Rows from block 3 of the text encoder, named by matrix and row number. Rows with one number belong to one attention dimension. Each number is 500 + 50 x the weight over its row's rms, rounded and kept within 0 to 999. All counts start at 0. Numbers have three digits each. After the name is the row's rms in percent of the matrix's.
# q: attention query (text_encoder.blocks.3.attn.q.weight, 320x320), inputs 214-319
# k: attention key (text_encoder.blocks.3.attn.k.weight, 320x320), inputs 214-319
q.183 106:558558578466425470492492444518522436565488495544519478533493428506494493484450459436524559559431480445430483449621564416527437586449518456551461523485488549541544530555459453437455557459472490466601511508379519582570512441483444575553433522470476447423386468507529546487459562424428551438535458477450490520472511497481
k.183 099:523511520451451508488487418494472576511439494496466461438503569513505518498481438481558529526428448517522514501484431557511474547460547523481536535543489658442514489584536521517415500536496532521498486633508527474366601447489434460474531656502466527514510472598450479465564425519484477419452508531511600460461438515484
q.184 113:405562537496555441447574574505599427429476449329455416497463510487495394487565515559512547399499430458539490463453609523557503574466617567473452465541520506556500527510458485542588437591459484532502465545502481581503488482491481596526481545508555496485501492521459560462420539532585432410484504553465458502472437531491
k.184 115:464449500465510563538507467515439463469486435517481549534410473477504550429485502490466515477528490584482412478544571548471525446492453464545603440624592499576477488514518524503510477559507459510480554605349523457505524542549541441508466565474427490496538516462559494471547403414575521481465474465460552571546486556559
q.185 106:497483355427498523540519494504421623500539605491490524507486553575608525571559483540517572552437520459491490454451534461508608533506538464518491381456441415393493363514504448523493571396521456529439464513532492468500441508410436563619420495483507547526486506433368532452496586509472556524483531498476394495454453472553
k.185 107:543513548549529525536501485584554455531517481450483555452470562469411505468503498564509465483486463494467481473479530478488473573426509546377493475429416520504470527437526554529371526445565504472488444515605444506452550512495525465486457417470398446525601559456488512379486487506490521515608517588449517485552573469443
q.186 094:514578549459520488503447521474503483453550529556495296476386401511467477496449431469468546523622574547478480439577500445478503522501517560448589548536478505475462469516474485449574533521534495506516495426506532515508525471541491545575452532465469494535558526488511590556476474474516455525548478442552528465527463510496
k.186 096:501461522430478526560535492473538558518458537480475425580406519460485560449428506450542459495546518433567500489462472545501536436414525494597480522511582464500569507441512518497547466550481559531492479457577420438412517519373511441506485445491433507495597427538441496541541469438514445582569417470537500501560480509566
q.187 098:425509593500463428445513430487497506489529494551477464573459535443515517530491529469413539546419563464466447603551393475479525511604538603510509508568529556539512492444478519488505396510485447446487501505420516506491517445567487515537486544482530409613399465474444459477530527516454509518398600454580509528522588509551
k.187 099:577560550484517521512460586532547534420592448531480463481477532446485523483521475577481444542455456428459530516527452480554487484546535482467547482466530393574565525503490479549556451536530476493511439448506413518541564420594456582429554445481487508538472449457630533504628518449456478519497559513409475461453594544598
q.188 097:437457575565552512487504472537524465487466551523432519424463544429578474554510526533513468485488468510518473555527510549568603500533591494444574523496482480503468472502470521482448513482480575527427589553490506511530568475515575467429554401502388538574529506458463429469455534586530556373494545505491554497510492554490
k.188 104:438487408452501467502509458489525543438470496495420551605540434587520534505397456518508449526547506464527468514606522505536470512504540452557412448527577501475486458425466466515502531532476590580497535549339538501534496483502535485497490507499497514495478475466483556483505465520528454503494421561543563467598447449589
q.189 100:467470541432521480513533564459579479486535496514624432512532475508476565464558532546395407447582583538502485540554550542540477553477511492497583495519536505576486523495421493557504389559560510430481478484439503539465468520448539524485551620494560537528497487448559538508401545406492512467523467490445493480490442449471
k.189 104:563481518502563449490389485423543495481536489531453438424555480557459536444499492497415514510519456505480472424435561451538510493469524510554502449504506481541576488475450552459531542516483515426495485463424606543498501517381490494511512367581573502539425489488515453454547427402595582502438475473535428548459508500533
q.190 102:533480470462509524535418459504553471536414488527449550432525493508566515521354443507538466530439366487565518451459550458533517575473395516528540481377483505571488496494545497504407603512495514446526497573583567420522527567512549483481482465508451526490520565549577381469475524602394468509450564440494514594517496581448
k.190 105:456458506495516487483433504465510522525453396514483398529450489461536403490477487519595488506402457499503600494467479470468491548531461499504519499541417478362434519492531513489472378550567492589517583421490527461442482545507470472481560560420520552516492512568472486505547436500451423476444477530524607501574515472442
q.191 110:576577487507561582417444534484526511455527520422465457559506506424594551520468511549577501378518461582515506459527432436592547557478392504515547481600506482500470526526438459556521473509485532500498476561438408660452412492523502559479527480489519574521451527380490565489513444636508507510437447496430543489461552592475
k.191 109:467522527505471442602449579517540481474385557421551564599401515555475495540553444568511521468414477473423542507502493516541418601554528536481509534520545540659496588533521442448526528540461434403505484573537524475516474531492462506435448476558469525517437561501545561520490510480549486514496460426500447526488545543554
q.192 102:498474429475463476506464466537484421438502543521468493544531494526509560442412507489492503455461480483524442457571494519472404479518452490579500538435431538469602499402518426523510461523478595513513471524597497457423457464508491472470477566528539520520511447516406510388453523546454531491503464477577506520576539555520
k.192 100:541536462504521480506493452502517511585476508595538530533388456489556593503503513508596499468507445436521484481510527550483448520515502484557472370574443441483507558549472533511429475501547477557490508577596577519524468514530444483495511507519490522530419514506465535495465522402570418442480482510541481538468434451428
q.193 110:544506477574471536475466562464438498469582498565543501417621502483398557387516455442546525533534549491516603577553501366479416524525535505504431509518577576519448440446568511485552493568528525514449545538530581453422531489442523466506503553503534452564504452527549466596523569538538428448471399570500564509494450400504
k.193 108:494522529530514563555478488510431479482558512585533516527534506553498526438508551404535621495526506402412551535484501524489465591493484508522553463415467585515495417500585495512469561515510545459454584470503488512435604504524637459498484524508495490418516510480574585510559519449424483460529474521436530556536462508544
q.194 103:555512522465416481553389516554406512452534498451553497481485455517568603492558503546618438449544452557488393632526572565493436430471498588562457451544494523530514475515563547477595503412552501487571491555548647591541392474494595477528543505507543556457511594468676544600535489477544458563443469530507517458496499587420
k.194 105:468412467441526488477588485487524352516574523489519522524417523499531509604443398571501400489517605473427463477538499459576418569514563471536462525444534554544421481502471546578469582558567539507596481456493479531557477496489438450515454498416530469624589573542474530460467523449457399514529603479478478537409520571571
q.195 095:489473523504425444463483511563554457457427493518501535532446557476546531477398509636525498492425454511555489535463539441472425511579535554502509485558475492414469512541510392507455421467566454500420544499530480434538444524483533501515470510467585486579544539451581474581398536554480598464490466546482405533563419597546
k.195 099:413645476465577518464570496588473555487513545451510462488506448499514542580553512457469604535471516509548479444479535413546455385533554468505610492540528487546569455512530496520538539546515442489570531542526611440577560432401499458455467509491567512512436529419456474468540406469382550432461463533521480575515533523534
q.196 105:522532532517517453500495481395426503481504497554524499508547499484553451449466544502551486471539443490445504580550513491518532533466447486431456485487520570533616536510508493473503581520531399449584426493552540483558606473475489530441520478526494479588509503425552529456469578480539606492513418586491515542471459419493
k.196 104:559570527444496427454504508531519485545581443508583550476445512502531406491544457486514515562494488467478521505497489441486447540552506532516472475518517402475417551442570479447537537456397422461600570553471542475530530536464442497507530476467561337579514527564485491466534545454459405356521561548486522480543401395472
q.197 089:382436434502471512508497539456519504466495391494521547525495449482491487487521411490534521554517501494458514422506477479490463546536549467541592484486513412545463497564486425530548467481492452499547507471601445435487439491520452487477464351545521481534419469593559458504505549551467601550517520517437446493565601493496
k.197 088:401487521517596493574575454513539520465512481576455417410490461543575595457464424508516560545443552459500418520613506549475434552529465491496512479557554510483494422502507500564590511542529442470430465525525476509454513516562491517510430511524471477430500533546506493393507466445561444473496540398417550394596387507461
q.198 094:592494637456489472487462586542395509491505549514444529500485511635358459466473539507492470481600404539571548465600519422436507407526501490473467466506606508457432417590548496520543581516509432547571425475524572569444508526515524500534492446514486572431472482516539508591529454533512535551476454473407575402526527520481
k.198 097:478470500458558598536526423464499415616466400602490507598568500525472486523473459489484585522519405540537502486535464455494489577587444527467474435530460609521440542529525550561487550601486588558555490459484467481461523480484547495478520533435575404486536491575539627515537527521458592483599460484404408397512490524445
q.199 101:431496445555494509450472564517445436443525520519452512508493373559497540532510479559432438472441514457498479502374515466434510535462491532505496565504543447420426563552514446532419451479601545494527556560561540537444447462492473516543546512488484525517527539494534526502419574438448462496541566498462542471524472543494
k.199 103:359482477487568559408502548537525517591538526478482561529512534520601491570435532455492618421469511550544514476499449504486547345538466533533493417484582520531490533563451536476548461505407538459442523483603553474508577498487393584549519480416555447548461535461519605521593427515507555504545513513536495549449518561456
q.200 099:490528504522506497532572495506475566518490387483586485515428527533626563527427550577413595539443523576491562476535559484438494575489512497497375487540530506545470380451473447504499551463464532474458479529384443406481450536479464432425491503520424559467471521566456417516553446489493453490500520534530471609463446565531
k.200 102:608528514529515480574529464464534518559508463511520508489514466415520492368484434542574444431471457558553439595512462531492593512453539568520454514559531462430590509548513481515472461419444575410511439490478448416486517509541517525486486516479498518412523417471488407475483557579571482505468461483526494418510416422520
q.201 102:591466595547520446471479418412570426537523569572423455445490520474470448459515449455508458458510479469509519500515489476469441527622434507579454497479545448496497554509506550534418531479541506537500475494536469500473491490533485473558588523342465348505608575475447472441453579584473521360560555558521551507551509544560
k.201 099:461555464454491401556489473423440509539471558529473540509499431492596584564488476533526520507485421590526561494532537531516490444423525474572515508530500444523543484410520533526480488547628487573434524482642548552546521599486605460527459523474475514489432477492471427539464478469395477522483507551557522467511608422494
q.202 099:436521488421366517533461597514540524535533607511578472519517556506533423510495587574542469480509486494439460479507499481456515411446563519466509436586439472546430518510400533504623453488448541536442519483571470462528484525527494507495567523488504512535545582534480551508472513565470446369458506478470496502512462478493
k.202 097:544472549504448517540525516522495513527496557560435507447579462487417620334496558573588525499602525441438438608555492520492521511595506472509488554505469456527543545484524392470521407552503431483551586462498492511527499427521556500494441554530477461552475511463518475433596506443506468459529469531502512565464494456465
q.203 104:432510424458523615503468471521512663480515451507454487448505512528485514448549455540500491543492484485504496477453556506437451502403514534486490568446411611554527488545547490434609507456448349542513435571425506390427629464460481526458513529507495539542480496466462428479436494563531627471512494540483529507445477552467
k.203 104:579524536525548558537541477466509575455423464496533364522457459531452455347496467527564469485581506439485500409536515502603509576483450431557490539475524496433451494447470530487427490463410492487470605527386497506439445469395466404500475442560446495536527505495468433454485569493501476522517459533406486533516474479527
q.204 098:416458474560485522483479486527524571489458589516572479547545386583379476468466434508444419586485552446476549460479605604554610537473519595562494499440495406435629508445500538509499454464541506522490386513545511387565471578461430530491493492507542528399493479538526491560509528429475505581529526552506482511424516499501
k.204 096:545556481446446540434529506474518530509635479532514517453570497439482497417540454435474469444548483429450543558444544600555453422477481514492523481558413542544524531505505535521419489508527513392503502498501552518524484533523452533381523430478532536559482507472460516521458558512597491500589548578497499518579461529496
q.205 104:500493477485476508590547540552581541490446475539596561491447485563541486529484491613442464494434519459434527500536436389509408493508475512493460469525458446349492543451616442541572509476494605459575402585513521416556537460594492532443432449541496487528478473537451534507576565444465516484491542560593486604560482542464
k.205 108:488458409464560460442422510464505518383447502530535426361487510496585518461537498572479492521532458591380421548554556448476507495475518486477582491498481535584553508552388552379503540463448465540489479548533538576536418471468505536525535458507466450518556503464446459498487495526475431531538463444546568421486541487482
q.206 093:526461551537457464411404464497525525494390540530543456445516465518470438532454467493439409453550393458477541492485539562530454547506478530521543493536518451504476443535555449495461509514540514436560535477510544560571519562505636600462440653426488465472563561477505541560505554456534547537549420488556478492527565524582
k.206 093:529547534472540410492492475602466494537479502492519640520488473485573478542423491486488503564600566505541441389497459469538442485554518474445651471462508508513486535483543506472488474487441474439428496568461572494610394484530524437488553531438434481522380511462505436472462500451492442499593493515507441577447596534537
q.207 101:491507454446547490491462442469502549559512550467455486558616412528347555450486511431506540496441466496532626459416541518562568492472485590509556577449490506514580488491459497465508426433477562547419424465454502507501551569559552585512437484481479521548522465543538451558548421534434491533529519513470501469454526613496
k.207 098:634492540535512412545463513530538500418580515451461490484483489429502400574574461422542509396506408449468522522513372521479520523474531484551535464439538495429473504482457583482431511521467405507542539468581447519438468482452504573512501510503484584463473475529533531482451443522577404562503539460405612521597465514510
q.208 101:460474491511476552540495517566507571512423493493454516636490508495546497495506523480464476544469516468508580516495448520564550509445674455497470506503519603477603565470594548515554528502529389500490528417478481456558601435499520593474542526556489485421520577471580502547491476455550492571463468514461481571417528478566
k.208 105:559530523561490515516506534494487503410486462514556488464476517464501453510521514481489398481505529472454495516516522458629494619512563486569417415499515536483418424476423594489489444494430476516533484510549471570496440537372470404475476485523505513539467562526348526478445515539509519449454443483560417462592468542532
q.209 101:541535486504480514535475481489389479465422570492553563524402491479565514569582505444521465456527434562521493501421478540514483434653598412494471434565514518641388494496478501472443447607500449505508387418508465524512450569531438522522555517504509417516446465479642510482556518502515520453530475511460500507520548492586
k.209 103:461481480544524474431489529447485564469529523424461560505607479480460585373460600549448634518406498536536529527400530416460553634554491460497483520528532386486486470537575487560423588512540458494469449460452500479426558484526513506453450563428447500505534477542517451482507533514525464347517433622483439512548428545455
q.210 095:505477368579495414514451556512575637448588565491502553527509481531489461461425484523483589560522508488543576570566487453423615473406507479571388597492545434469481468611520535474560521382511542508511503530472538466480518388450460508554500587441539541442564515459449557486435466492478551443512531589520522502454481474520
k.210 096:492465475445436518499498479531490453424390512487596435407617409524554501429511491458524481417473467474524472474536553524510521489396475518482489545490438480515508535492537517448546430555485475405516604461483501511530523605584495505465547416483459520427486520528518539551517475516450494525520538554511465494507504602456
q.211 105:565465527511451490488424451555514481580553467431421452465442580465526507450521381496516464552478555467414448507494487432461479457510631587546505543557579462497524507606488603516521420504611440521525449415587546493460498451579518483496528500504461433509544596512557420615494552472466460489463526540513502550558399470456
k.211 099:397414574471469619563546466507429520477516470525497493490511477526470399487540481509418589491577573442480509512478515516585444579496531415559529572497476581527488502585495450503538385619482510587558562518511484479525441525467552448518476483464467487610504577515441471495603510488490486509518456567508515438446550517528
q.212 091:601483460501558503478415366533454501554469440533429530558469499460531487522490533456468584543522550527465528484613537566465543464547553565498476546515452436531602492512495427498422506458610632492528435553489476429523515494460520561510496566464518510498564435460544428545435483510472498480523451535547480545503496456488
k.212 095:503697521493537439583512465516531496436425452486502461419489449584477435479576544396503499391537429493456494500443504445496548511454490488517434528459440492539462484506501529448495501446410542475481555566507473531515464466487502484489554436491566563500594473473497425561560525525550445460470440491564610590498456554556
q.213 096:488480519528541553375451637520503440469536589472482476482465457436527510530486475508440437407512515590493501445495477513518587538495567512512534529508526485480440501522539492496478469486458514523501470541660537551489512562441440429531467496468591623527582415520548542449461454418483552459558477467499526440519418529453
k.213 098:532560523471650544473488521471451471553544579462517479575618518557532442483517473475409451503430537616539477477481568455494559355485447473573505486492560496543594424539542477495498501525564465530503511472543538481520597506513477486459491524539550537461525402455465570586548415457411533522515582452543529451486576480461
q.214 103:502530560462535522552573437586555427434522487434462480504554497399564456507540545470479498464518437537555554538513487517586459437527491538585507607541498444448393397590520508525464474472479423586427514471486490557523514467430482572577579516503540575567558590565608561497486465485424524545558551566550415463405434466550
k.214 105:514539587482599461531501475520488518461465526524537542457607519482564510590508513555473535548455525541458462444445556510491461535486508472473485542600579534568527484311455505542530463554535484521458511490584493440564514418539459507501527530499543482539418435475546578526447493487487533508421479459536506556520455412479
q.215 091:544511529476553523438438562520503476502550393527585533469446451471476478428511472486618623452560516619513545482414536485481514499552551477531449597501542507438461561448472487570456449542441536558562463530484501479439424549567502468343516579496508457432450437516449484484425499391493500506584532540492471470594544438484
k.215 091:470550516441491475444521469512399507531507470424478478601496459451532503538498601486510554479453517449568578560483550461516562555508433500501450483521491538415559481550583526530491518577558510554445440494517568560602473542472597487499587450498444453536542497536499668519529525580501485480539538565502561553514501474450
q.216 106:480528493503511496487511575516420491427517587450471468510487489571535544478507484470484461525512343517417491447449525511456564516541506577539491554552467505487423496514513488566582572420483469540412450448477493552525505626426478529482535523508488455545512583567508480532573455558453413469544460454454414479498541511502
k.216 110:518469457510505469513524525474511504572483511553528541561541546545406492503447495504473476483503524579550450463492490574486490502614538532512446517416491572519431555507441480406515583577461500519478388511597523528482623481553446555541456477507402505579467454508518515453504537532460549471469492490499528519484457502388
q.217 088:539447367484498473514432502467497630482459520527487431454530483489397538521456477495414542485448593513524477404426560515529391466616482496459528519540544526451485476521533457577466430586568538417489542491607565532526541568482493429456502515547566412521460462424516513497587626448459433525424532512510428509411467495508
k.217 096:437566560539552478578340482525476581509486527491452532484545555471491500531520433423440525467493431385483547440604516519459501527492496559458447439479524431588586527501558570480491570563591489463484450455557462526425510495473513494526462501487514476437482468569542496437529516525597450382519506503449460561529552516464
q.218 097:517481527544518491461499436492428542476496483488492510467446547555570540481553557506475540501448442520419555510509439435463552480519594550439441482490596431539411389400556504475536595457465499493635482532475528534501469484432538540510481470534435474635466416558467495413541509512511547487445459532472445544468441448571
k.218 096:453479450435547489557465509486625436509519472486497492432597450487426491409373589470566450535479448401562587549471434412463476556503522553502444481517493526438432510464492459551541577430506462390477461460542525452473432479458517607612509498563438510511610493525550514457465457485489455546526518428442473479537506573520
q.219 096:506481526572477511532522510504573590593498533451452585550483485558521467487475492446450501516367519538514543539510495453543473461326559373480550413452465547400518564479528472552467478423431503437505525486462503502543578486490495488479510509576420587458529514566527451426570526483499384536501524549478461521474482555426
k.219 094:604501517598498559465497542522457463515450417579472492578531548464557431525571554534585481445500483562417383559489487499498516421405477442404453473610547522541569463605495534546497461495384516536491454446556519395589548487526508550564523560563524501437551472429486448447483526432469584552428456465499498465541496578538
q.220 102:479524587507516518575544503462459446486525578522481481463424524452596600510511468477439510500468458502551448507534512561458400544572478464544486497435505511495434439483537509557543462480543471504416497518442490563529544559475439536552576531506495534499473530394590456552522485550379468444481441483445548520480578438556
k.220 102:459575531506547523467493497461522437552585535477569476537517586511467469596444495434496502532449528509481453465551609486518522481521457473502453540450473480441393478455519582528468641508613525488487482484520531504399435393527500414428451518418445525452485502459475486553538427510496576498466546563528405513585476453543
q.221 110:523443496491587516480495515514543547486518396438537467416554554529508492395577521467493539437410478595554504482512538543466520552491500412528538559588481449456528427527542461506520462527468513508482522524492517524502441516510582427472447525487472474514544490594491574505587486486656472510437502560462554405588574520491
k.221 114:451509573499516499440511499541518458565526506617484546605524499535529516489421476484507555498471543467513424436521500583435526478499447495488527468448484444552564398468608489619482461471460539498503510490515433494551421540546596585517500558493468499413482527602585455408523481561518445494550459442470477513465471479485
q.222 096:505468534466581465494502538467476465454455524525510428432440540524567525503554452556469569459473543487586473508459531486542543569429462565564509468471463512530575454487456501487418485522504547453431563517616523441455491568455478517536548513403551511531514503528523496529515515570432519457418516505489486507542499416478
k.222 093:544464507525510486444440515571534466474546522464443480545382479552556529477480537538442543506457480452552507530536482424501476463473559578563428518469533551518503425509610507507443436501419476508480527427611565477476607487522526485469444464452489503457541559508456461429386469561463552622482534512579500583511565538542
q.223 093:504558454525472528446607444462501448526445593491413514570443585429540472431482478536453469535523568440531545518574499540439496503504563485451491500409448583606513468482536484513507506568598491500506453456544476550488506446419544503587453491530526562472488578427507485468515530558416486467485470460507513505491595509517
k.223 093:519514487552456465520578464475554466503556451454564518362437546474520519617435512472480530512453571528480566499478497472409448516484523607484465528396589481459444536436526541587515490453561502480497489525490501429427418447506468425578524554435530454491448490524516383486542495496496526500461470531566504425479515500511
q.224 104:494475460485608470562511561497459452435500549472481503488600477391360400496482496490476438484492504609475573541392519571523521453534522568409430591510433458565551484464493402532376473510560474546524521410498532481501462571557504427543512439540485482475521457403511456511490545456454509604503460550552403466508455504433
k.224 104:560475495482444496416506520514640453493478504474546444514462456580506524456552503469460476500465509465529515469461474512454593476501493525487491584478567499485457504519474426463475519500501587487645540452542490522547522458574458527481511398566447452532553459513500522439510534488564555454466513508540474523476492538510
q.225 091:526448420483537509496543455514404491491455495503428529491551546451500436451607515560446450420520583456554416511457573497587510494484497420567488504489408490595508523572579532493457488569534471525455597502427505426592533547527494476569501505438488522511417498412476432460484438486511526530586449499510427542419480487472
k.225 096:536472510378502434471592498446576502521466541480492550520463426473576524454470480493438585523436389443501454580608483460478590522538558531499576521503520461470492524452451489507582522467519548520544478484582439537490464531417545434520449540429499513499519596583466494491486435430527553474638563499450393427468467484459
q.226 104:560525548527441380456490471503490505544467577479516490463570576562546461474552517456480423551535560496534495421535514532500459451467463430514443473498473487478512533562532545482484550586475527493452505512565454406596488512448493470564451575454458521549487513528588500436505519495493522496527458504525463499417582493532
k.226 100:404462611540429503550543521528471405458495484551490561504511550448507456466535479505523571448409484551443559551560417511542531547553524535548561461517474574469507533437564483438540510428510429541439560540571510520471495535355549571535541592463531541530478571541575493549550415520521354517560534518487444493462517524485
q.227 096:385466454554501539569528433573492484495525519437554574571498431501446470453579472503520579496587551583454534556422541397505489490430542593571471556522427490480457517520564447488440515525486453505568543455484492570466527523478537461563558475571452479440529536516574589466499452537563530609441561526497531503511583526376
k.227 100:547535574457557495512531450490532457572483479447448361522492456497506484621501553477458512402488488475526568472454435465433525456537472534450435429450511523459387513503543467537537438576554572549534407550522495569464495490522455510494525409466370311619426388539532556521403362388512552517586539500453492561509539532505
q.228 094:429521478538575559586563557462500471467423500554391603551549516467502515482540459431514485478521477473472415390487512502464465396509505451575521522648544437541442442487489515452611639511505497485458515498539482501515453525419520534609465500494455398547485537498543545444500580421505388547469527452497585508490547521590
k.228 098:461462485456652534496519519506614497521648568448502417456471510519462508546551517575469514410421441557463534543577585455463456446442449457451505503496519479531503515450482446566513524501469489456570490585516533476637444470445463421454449508492527463502500458536477631524541458593488541421507503485521528549486522491420
q.229 098:491492489646479485565535488460445507511584544472447460525491527525481541423537495499463508552457471514516519517415550587505491576561464532480487463454418526552451531489566516515483475512406493518436464502476526584508561476477524460572473492538500537412591518575437506561476616525521600519524513540535422463456455614518
k.229 099:503564472435549562480508539526454416639549414418537508528531460528446553473543482489565482531476464508550450499460411448463561454453396549468514415441510528492589545482518433511528458496465466557521545567464487501428533469549558484480404561468489464516437499523570490575487450509473443529566499524442524408588559550527
q.230 102:504517543536521472402451575501484449484492517586441429538622426553481496476448539447398483507468386433500562593532527482497532566492563510517518493494507579483551486463493400524471489440444571524447536488489480550576477545485501489553483398498426581461551491560506575476532393522563507551487480510534495504413474564487
k.230 102:533540413476487564579488581534506407614515473425539532513495464542489529399472568509484460452488484542442532501548453460477443459441444575598413477534449477420466476526496530554443431511439430551569545454520441476495476549551537561555494522499479529522536454443438469486443525442452477416457549563480491429522444368590
q.231 096:557553541441558454491488428399488561512497493551491439469478540525490421502429604443563471512533523476558491433551547456521582542457508477491572535420561548524563405430520515461541476449574478445515452526502413454506509507520507534536575658538480508458486489454505464467417496460475525337519468457478532385570466438545
k.231 100:517639571567466465474454434497424536433518465484494609459418545507567537472516476414542458591553526488541451543486539457447427540465553454579550483463555427591550506393472499523548572483525516521502438464480508478441385538403471486521576591586499512492478407459475498485626485455487516490457491476488510540451445447482
q.232 103:614525437486455493412403379493456594534464450483573497472446543566498477490425484458543471497485543491497502539603544491589538555543494426502508531456445457474400568614456469482590603517480469407550516490557521420499534478510597521522505560570504451408558406512452561494423559394537574504466487426486480423627553516420
k.232 105:576444503476483537419479454431479477472442475459541524504510656479547438497416529516524500548443541433578436571505417541502525554522457528585577452461443458443560474469559519524498468543472515448421484456523472446437489559460619573515486596499503592542477489498410488513468533525432444545494491515491414482428592514514
q.233 091:472405509442531531479482494489422534503493593507476438530480462507578476522615531536564476502513530444405512474507463469572539523458505515554400436439491467517527549507590490514472505514538454515449546456437346501578543494515535482509423414430446605470566541600488570540414551459581557555543611506568478458473582561489
k.233 089:449477558494387567554535484539547511545551386466440472531495462486522509478420543448551552563515513523424526522501407499486576470581556495539556408463552413555555481583495458466533459550500453581521508549549492519433473510530546487548610505454439509546451480490487438506530568476432460597467604414435453530466474507520
q.234 090:452528440534547481562535476531389639569490472506512504586497512467467414553555533418419565496451579511552547473542442517596522539645448543527483515456468596491508527447481493562418506380448478443401454520529515506472529541432482546507512534546557434442494525439514404522602436533519546506504469527522510546568411404612
k.234 093:517612460533553535482612527586476570481541483500447528408619469533470483449500484512523482485513595501576489529540497521451510509499561407469508556553506504516530451460484542562545570543524541478527479476478592364548437413472429491577457426456492456543428472432458497447566434493569440534521591428504507477490439473489
q.235 089:501502571495459496467494515622517579458509528408453504506539471510421371509461558502483460555492507460522564482438492498490581499435448495518507486573457500475583440402490478550362392476369529531515577464530567481407534541520500421536512543499525485567551470536513515502498447537533583577474472509522480419496425592478
k.235 092:577483546499539490520572475553461496563546516419575449415523465497549535441435553448462510494473509616466539474437536454439592466489477592571427402558462493467489519466500518548541481512533514499540532394560490498436562521378527537454487446403413536514543526515542559507480465522520455547469498491472510505538427524612
q.236 095:481460447488559465487567515571472541555564465474515506521449549552447458506520411534539454469502529428501580588399563498563498507486552502487527580428458498464497430428512612438535499582610540543480490448551464594483457549535497413465524446471636410460504518390496499531483532528655440481494450565541509500472533512559
k.236 092:464472521462500470499466520477487484457530509537485520461500465546555505558456544458425564516419487486474488520504487556515486451543505546512491574564515437461483539567475524490455473505626565501494405552508459497486498570471595574506461435465566479503530519589623446476386420549448444459531517508460437502437499551528
q.237 099:412498496450515511512505543590449486532505502489512488573443474434555454464440610467491552498481542413503521470517427516467528535369470501515565445502543593449605486443469551541483467402506513538510542558513496535433497482446515487632492497505506499561498500495581512445531437498488477512470472478523518445572474572548
k.237 093:407519452557536449515503441476488614478565496524490535487582548504461568435440571467487553527512558499458554510481555501465491527588499436567473558489452442539511446492576476457564611563469541491466435483418619473527467437503489512438521347545467524501460468450516512460507539556436397468411493523455565490487463510442
q.238 091:477509503540464525559540515578498429397421532489472533520516483495371590416543447524460546478555415496517516483566562434506531535375430552549411571497434462489453419474470510512560517523500444484514619486470501503483519423456494536408445485473550531408460576542492522490480522536528504501492506570437555518404507508526
k.238 102:486432435484567500424548544498469580563541494448613482469420481534542491541534441591509403544532445552533538466478426403454480432534486544548442347509388622576536498491486464582482431459504461532504437431563480597505530486567488477380401564517528520479550476593495568471495544465444535502534496421445535457598544488475
q.239 096:562496578464458538551576544407399444440561386412514490427509467393541579536461422516516545513534501467513552403487572459491453451525448561427461470513483509492469502492522484512530502488510423547558567439501506528495484520576457451529511515556467495464440470474440525495590567508424530573565382459546413413509540386562
k.239 091:497550468419508537520414557526551504569509498515482428394636611459408518478512528493502532578458445575528473523449498544509630575495446480565450512480601544453524507527398515545571453514408508524569555494497516552536500552555496472476450517497503428583537510474436411484587545563540506445639398500459563511482422465485
q.240 091:505473450444569543532573431527477401505488527590483527523449487514437506535607474450502461438518474551507416562571458495543562507530503541499460454438538458651418463442573499418522509542576399503524493394513487503494475500583561540518411524394496568537550447417485457536509559486545431488518556534438521581474464459467
k.240 090:470448417382509496487472481468454556404454459465513556542463487461403527496467536498461512449542453466393535456440494492508505529473511493480531558552575548509617514553495419482503469522488474481520578497508415508553478541492526413522529605526505572509497555473575512520527568471438516546501612449502423423488577463491
q.241 093:553533410536558496494567510543482518424547519558523505487497523554443478503403431517521440460518530608433544489536537424603509516584493526612394504423484515474442488566529490530551587518518511552470460498528510417406555567406516499589535478435415509547568500415552554554557582565492567588548526516543558460546371479528
k.241 089:481447481479443499465501486558391445572512465556546534501535631524605563489389483556468484418486475461581449468611448456446526497484496485470527474568515445525451403510427518484419529521508470447495495523451554494490471427470454614520508534544573532431484500436487581538479462503450438479507445418539456468454486490533
q.242 104:491443541439504455549559509529475484465459541532597473457533483502619508449542499505448471414512441458567524380582434487567502510509489478512518504515537487490494461522486482534533545509454490535491539509412556502526566598538489556560525463450499498477478457541505560528525525578435605568493438478516522535501469391478
k.242 106:501557501499506534500533478507349549560488543523511479456541467487471455515529447527440604500534463522480499361441491419547509484561452411463486516570531538603549558497470503473487516522446498586455546369463438535473477425423519519455528476480564509438541491460455525440536502448491467417484412492521483566462437474472
q.243 096:498575569475617561548422574504558504524486514466587500498591384482454494554430505475585451438434485533397505581544457591525467459484456539550434578521506419534567506478444444474560416422520480526610449403598424460519454470541538545498516481528512420541506529475478483434538514502488428504480485481452482486522516498519
k.243 102:589471451553606589504526390523543440509494463576568453438418525473512434564488501418479489496593559505440579526440570529482456501455509510445484520523610572472437422519464353501490451464543619513510584518459487466538514474511409566443540401548517556492414480428580588427514520613484446479437541488596399575453501473531
q.244 094:493542476535556503516456473570527470568432498533502539543465472575472485511495435438493484430500495615458405566545520495537528472493544435446561501475468386558544530535517436547561582427560539527507551440518487467519489443560466527427424556573436403546535518562465462490572412430563532473493573523448448440433505519498
k.244 098:528396473475514516596554458499580469439405486528499482486494585529454421456529488571511509471571442520515533610475442590528502495423415509508541538522549557441527547522510555472467532481536522508482511522550425432509459499497528541518442533523491464503543587480512571479504519431550575545530512499510436504409594567545
q.245 105:505507613480490561543463487449562459536486458384480495398433544552487449501450534562527473509567457460469481384470469438526484475413416514531491491492594402542344415550522519453496570569486537541428553494518463488604499459519458463543470491526595607502555568505413486522464559489454548570489548530464390502555563579521
k.245 098:513527519547533458562529456477545599555473471427520446530511505539531406505520414466550527479530510520570517444435442434457509475497477643600533410409573463533594554485453505525562452505489466527516568537541571609566602424510542459496436513448606501478558455535514542502536511444513461461470536579475514428477575515479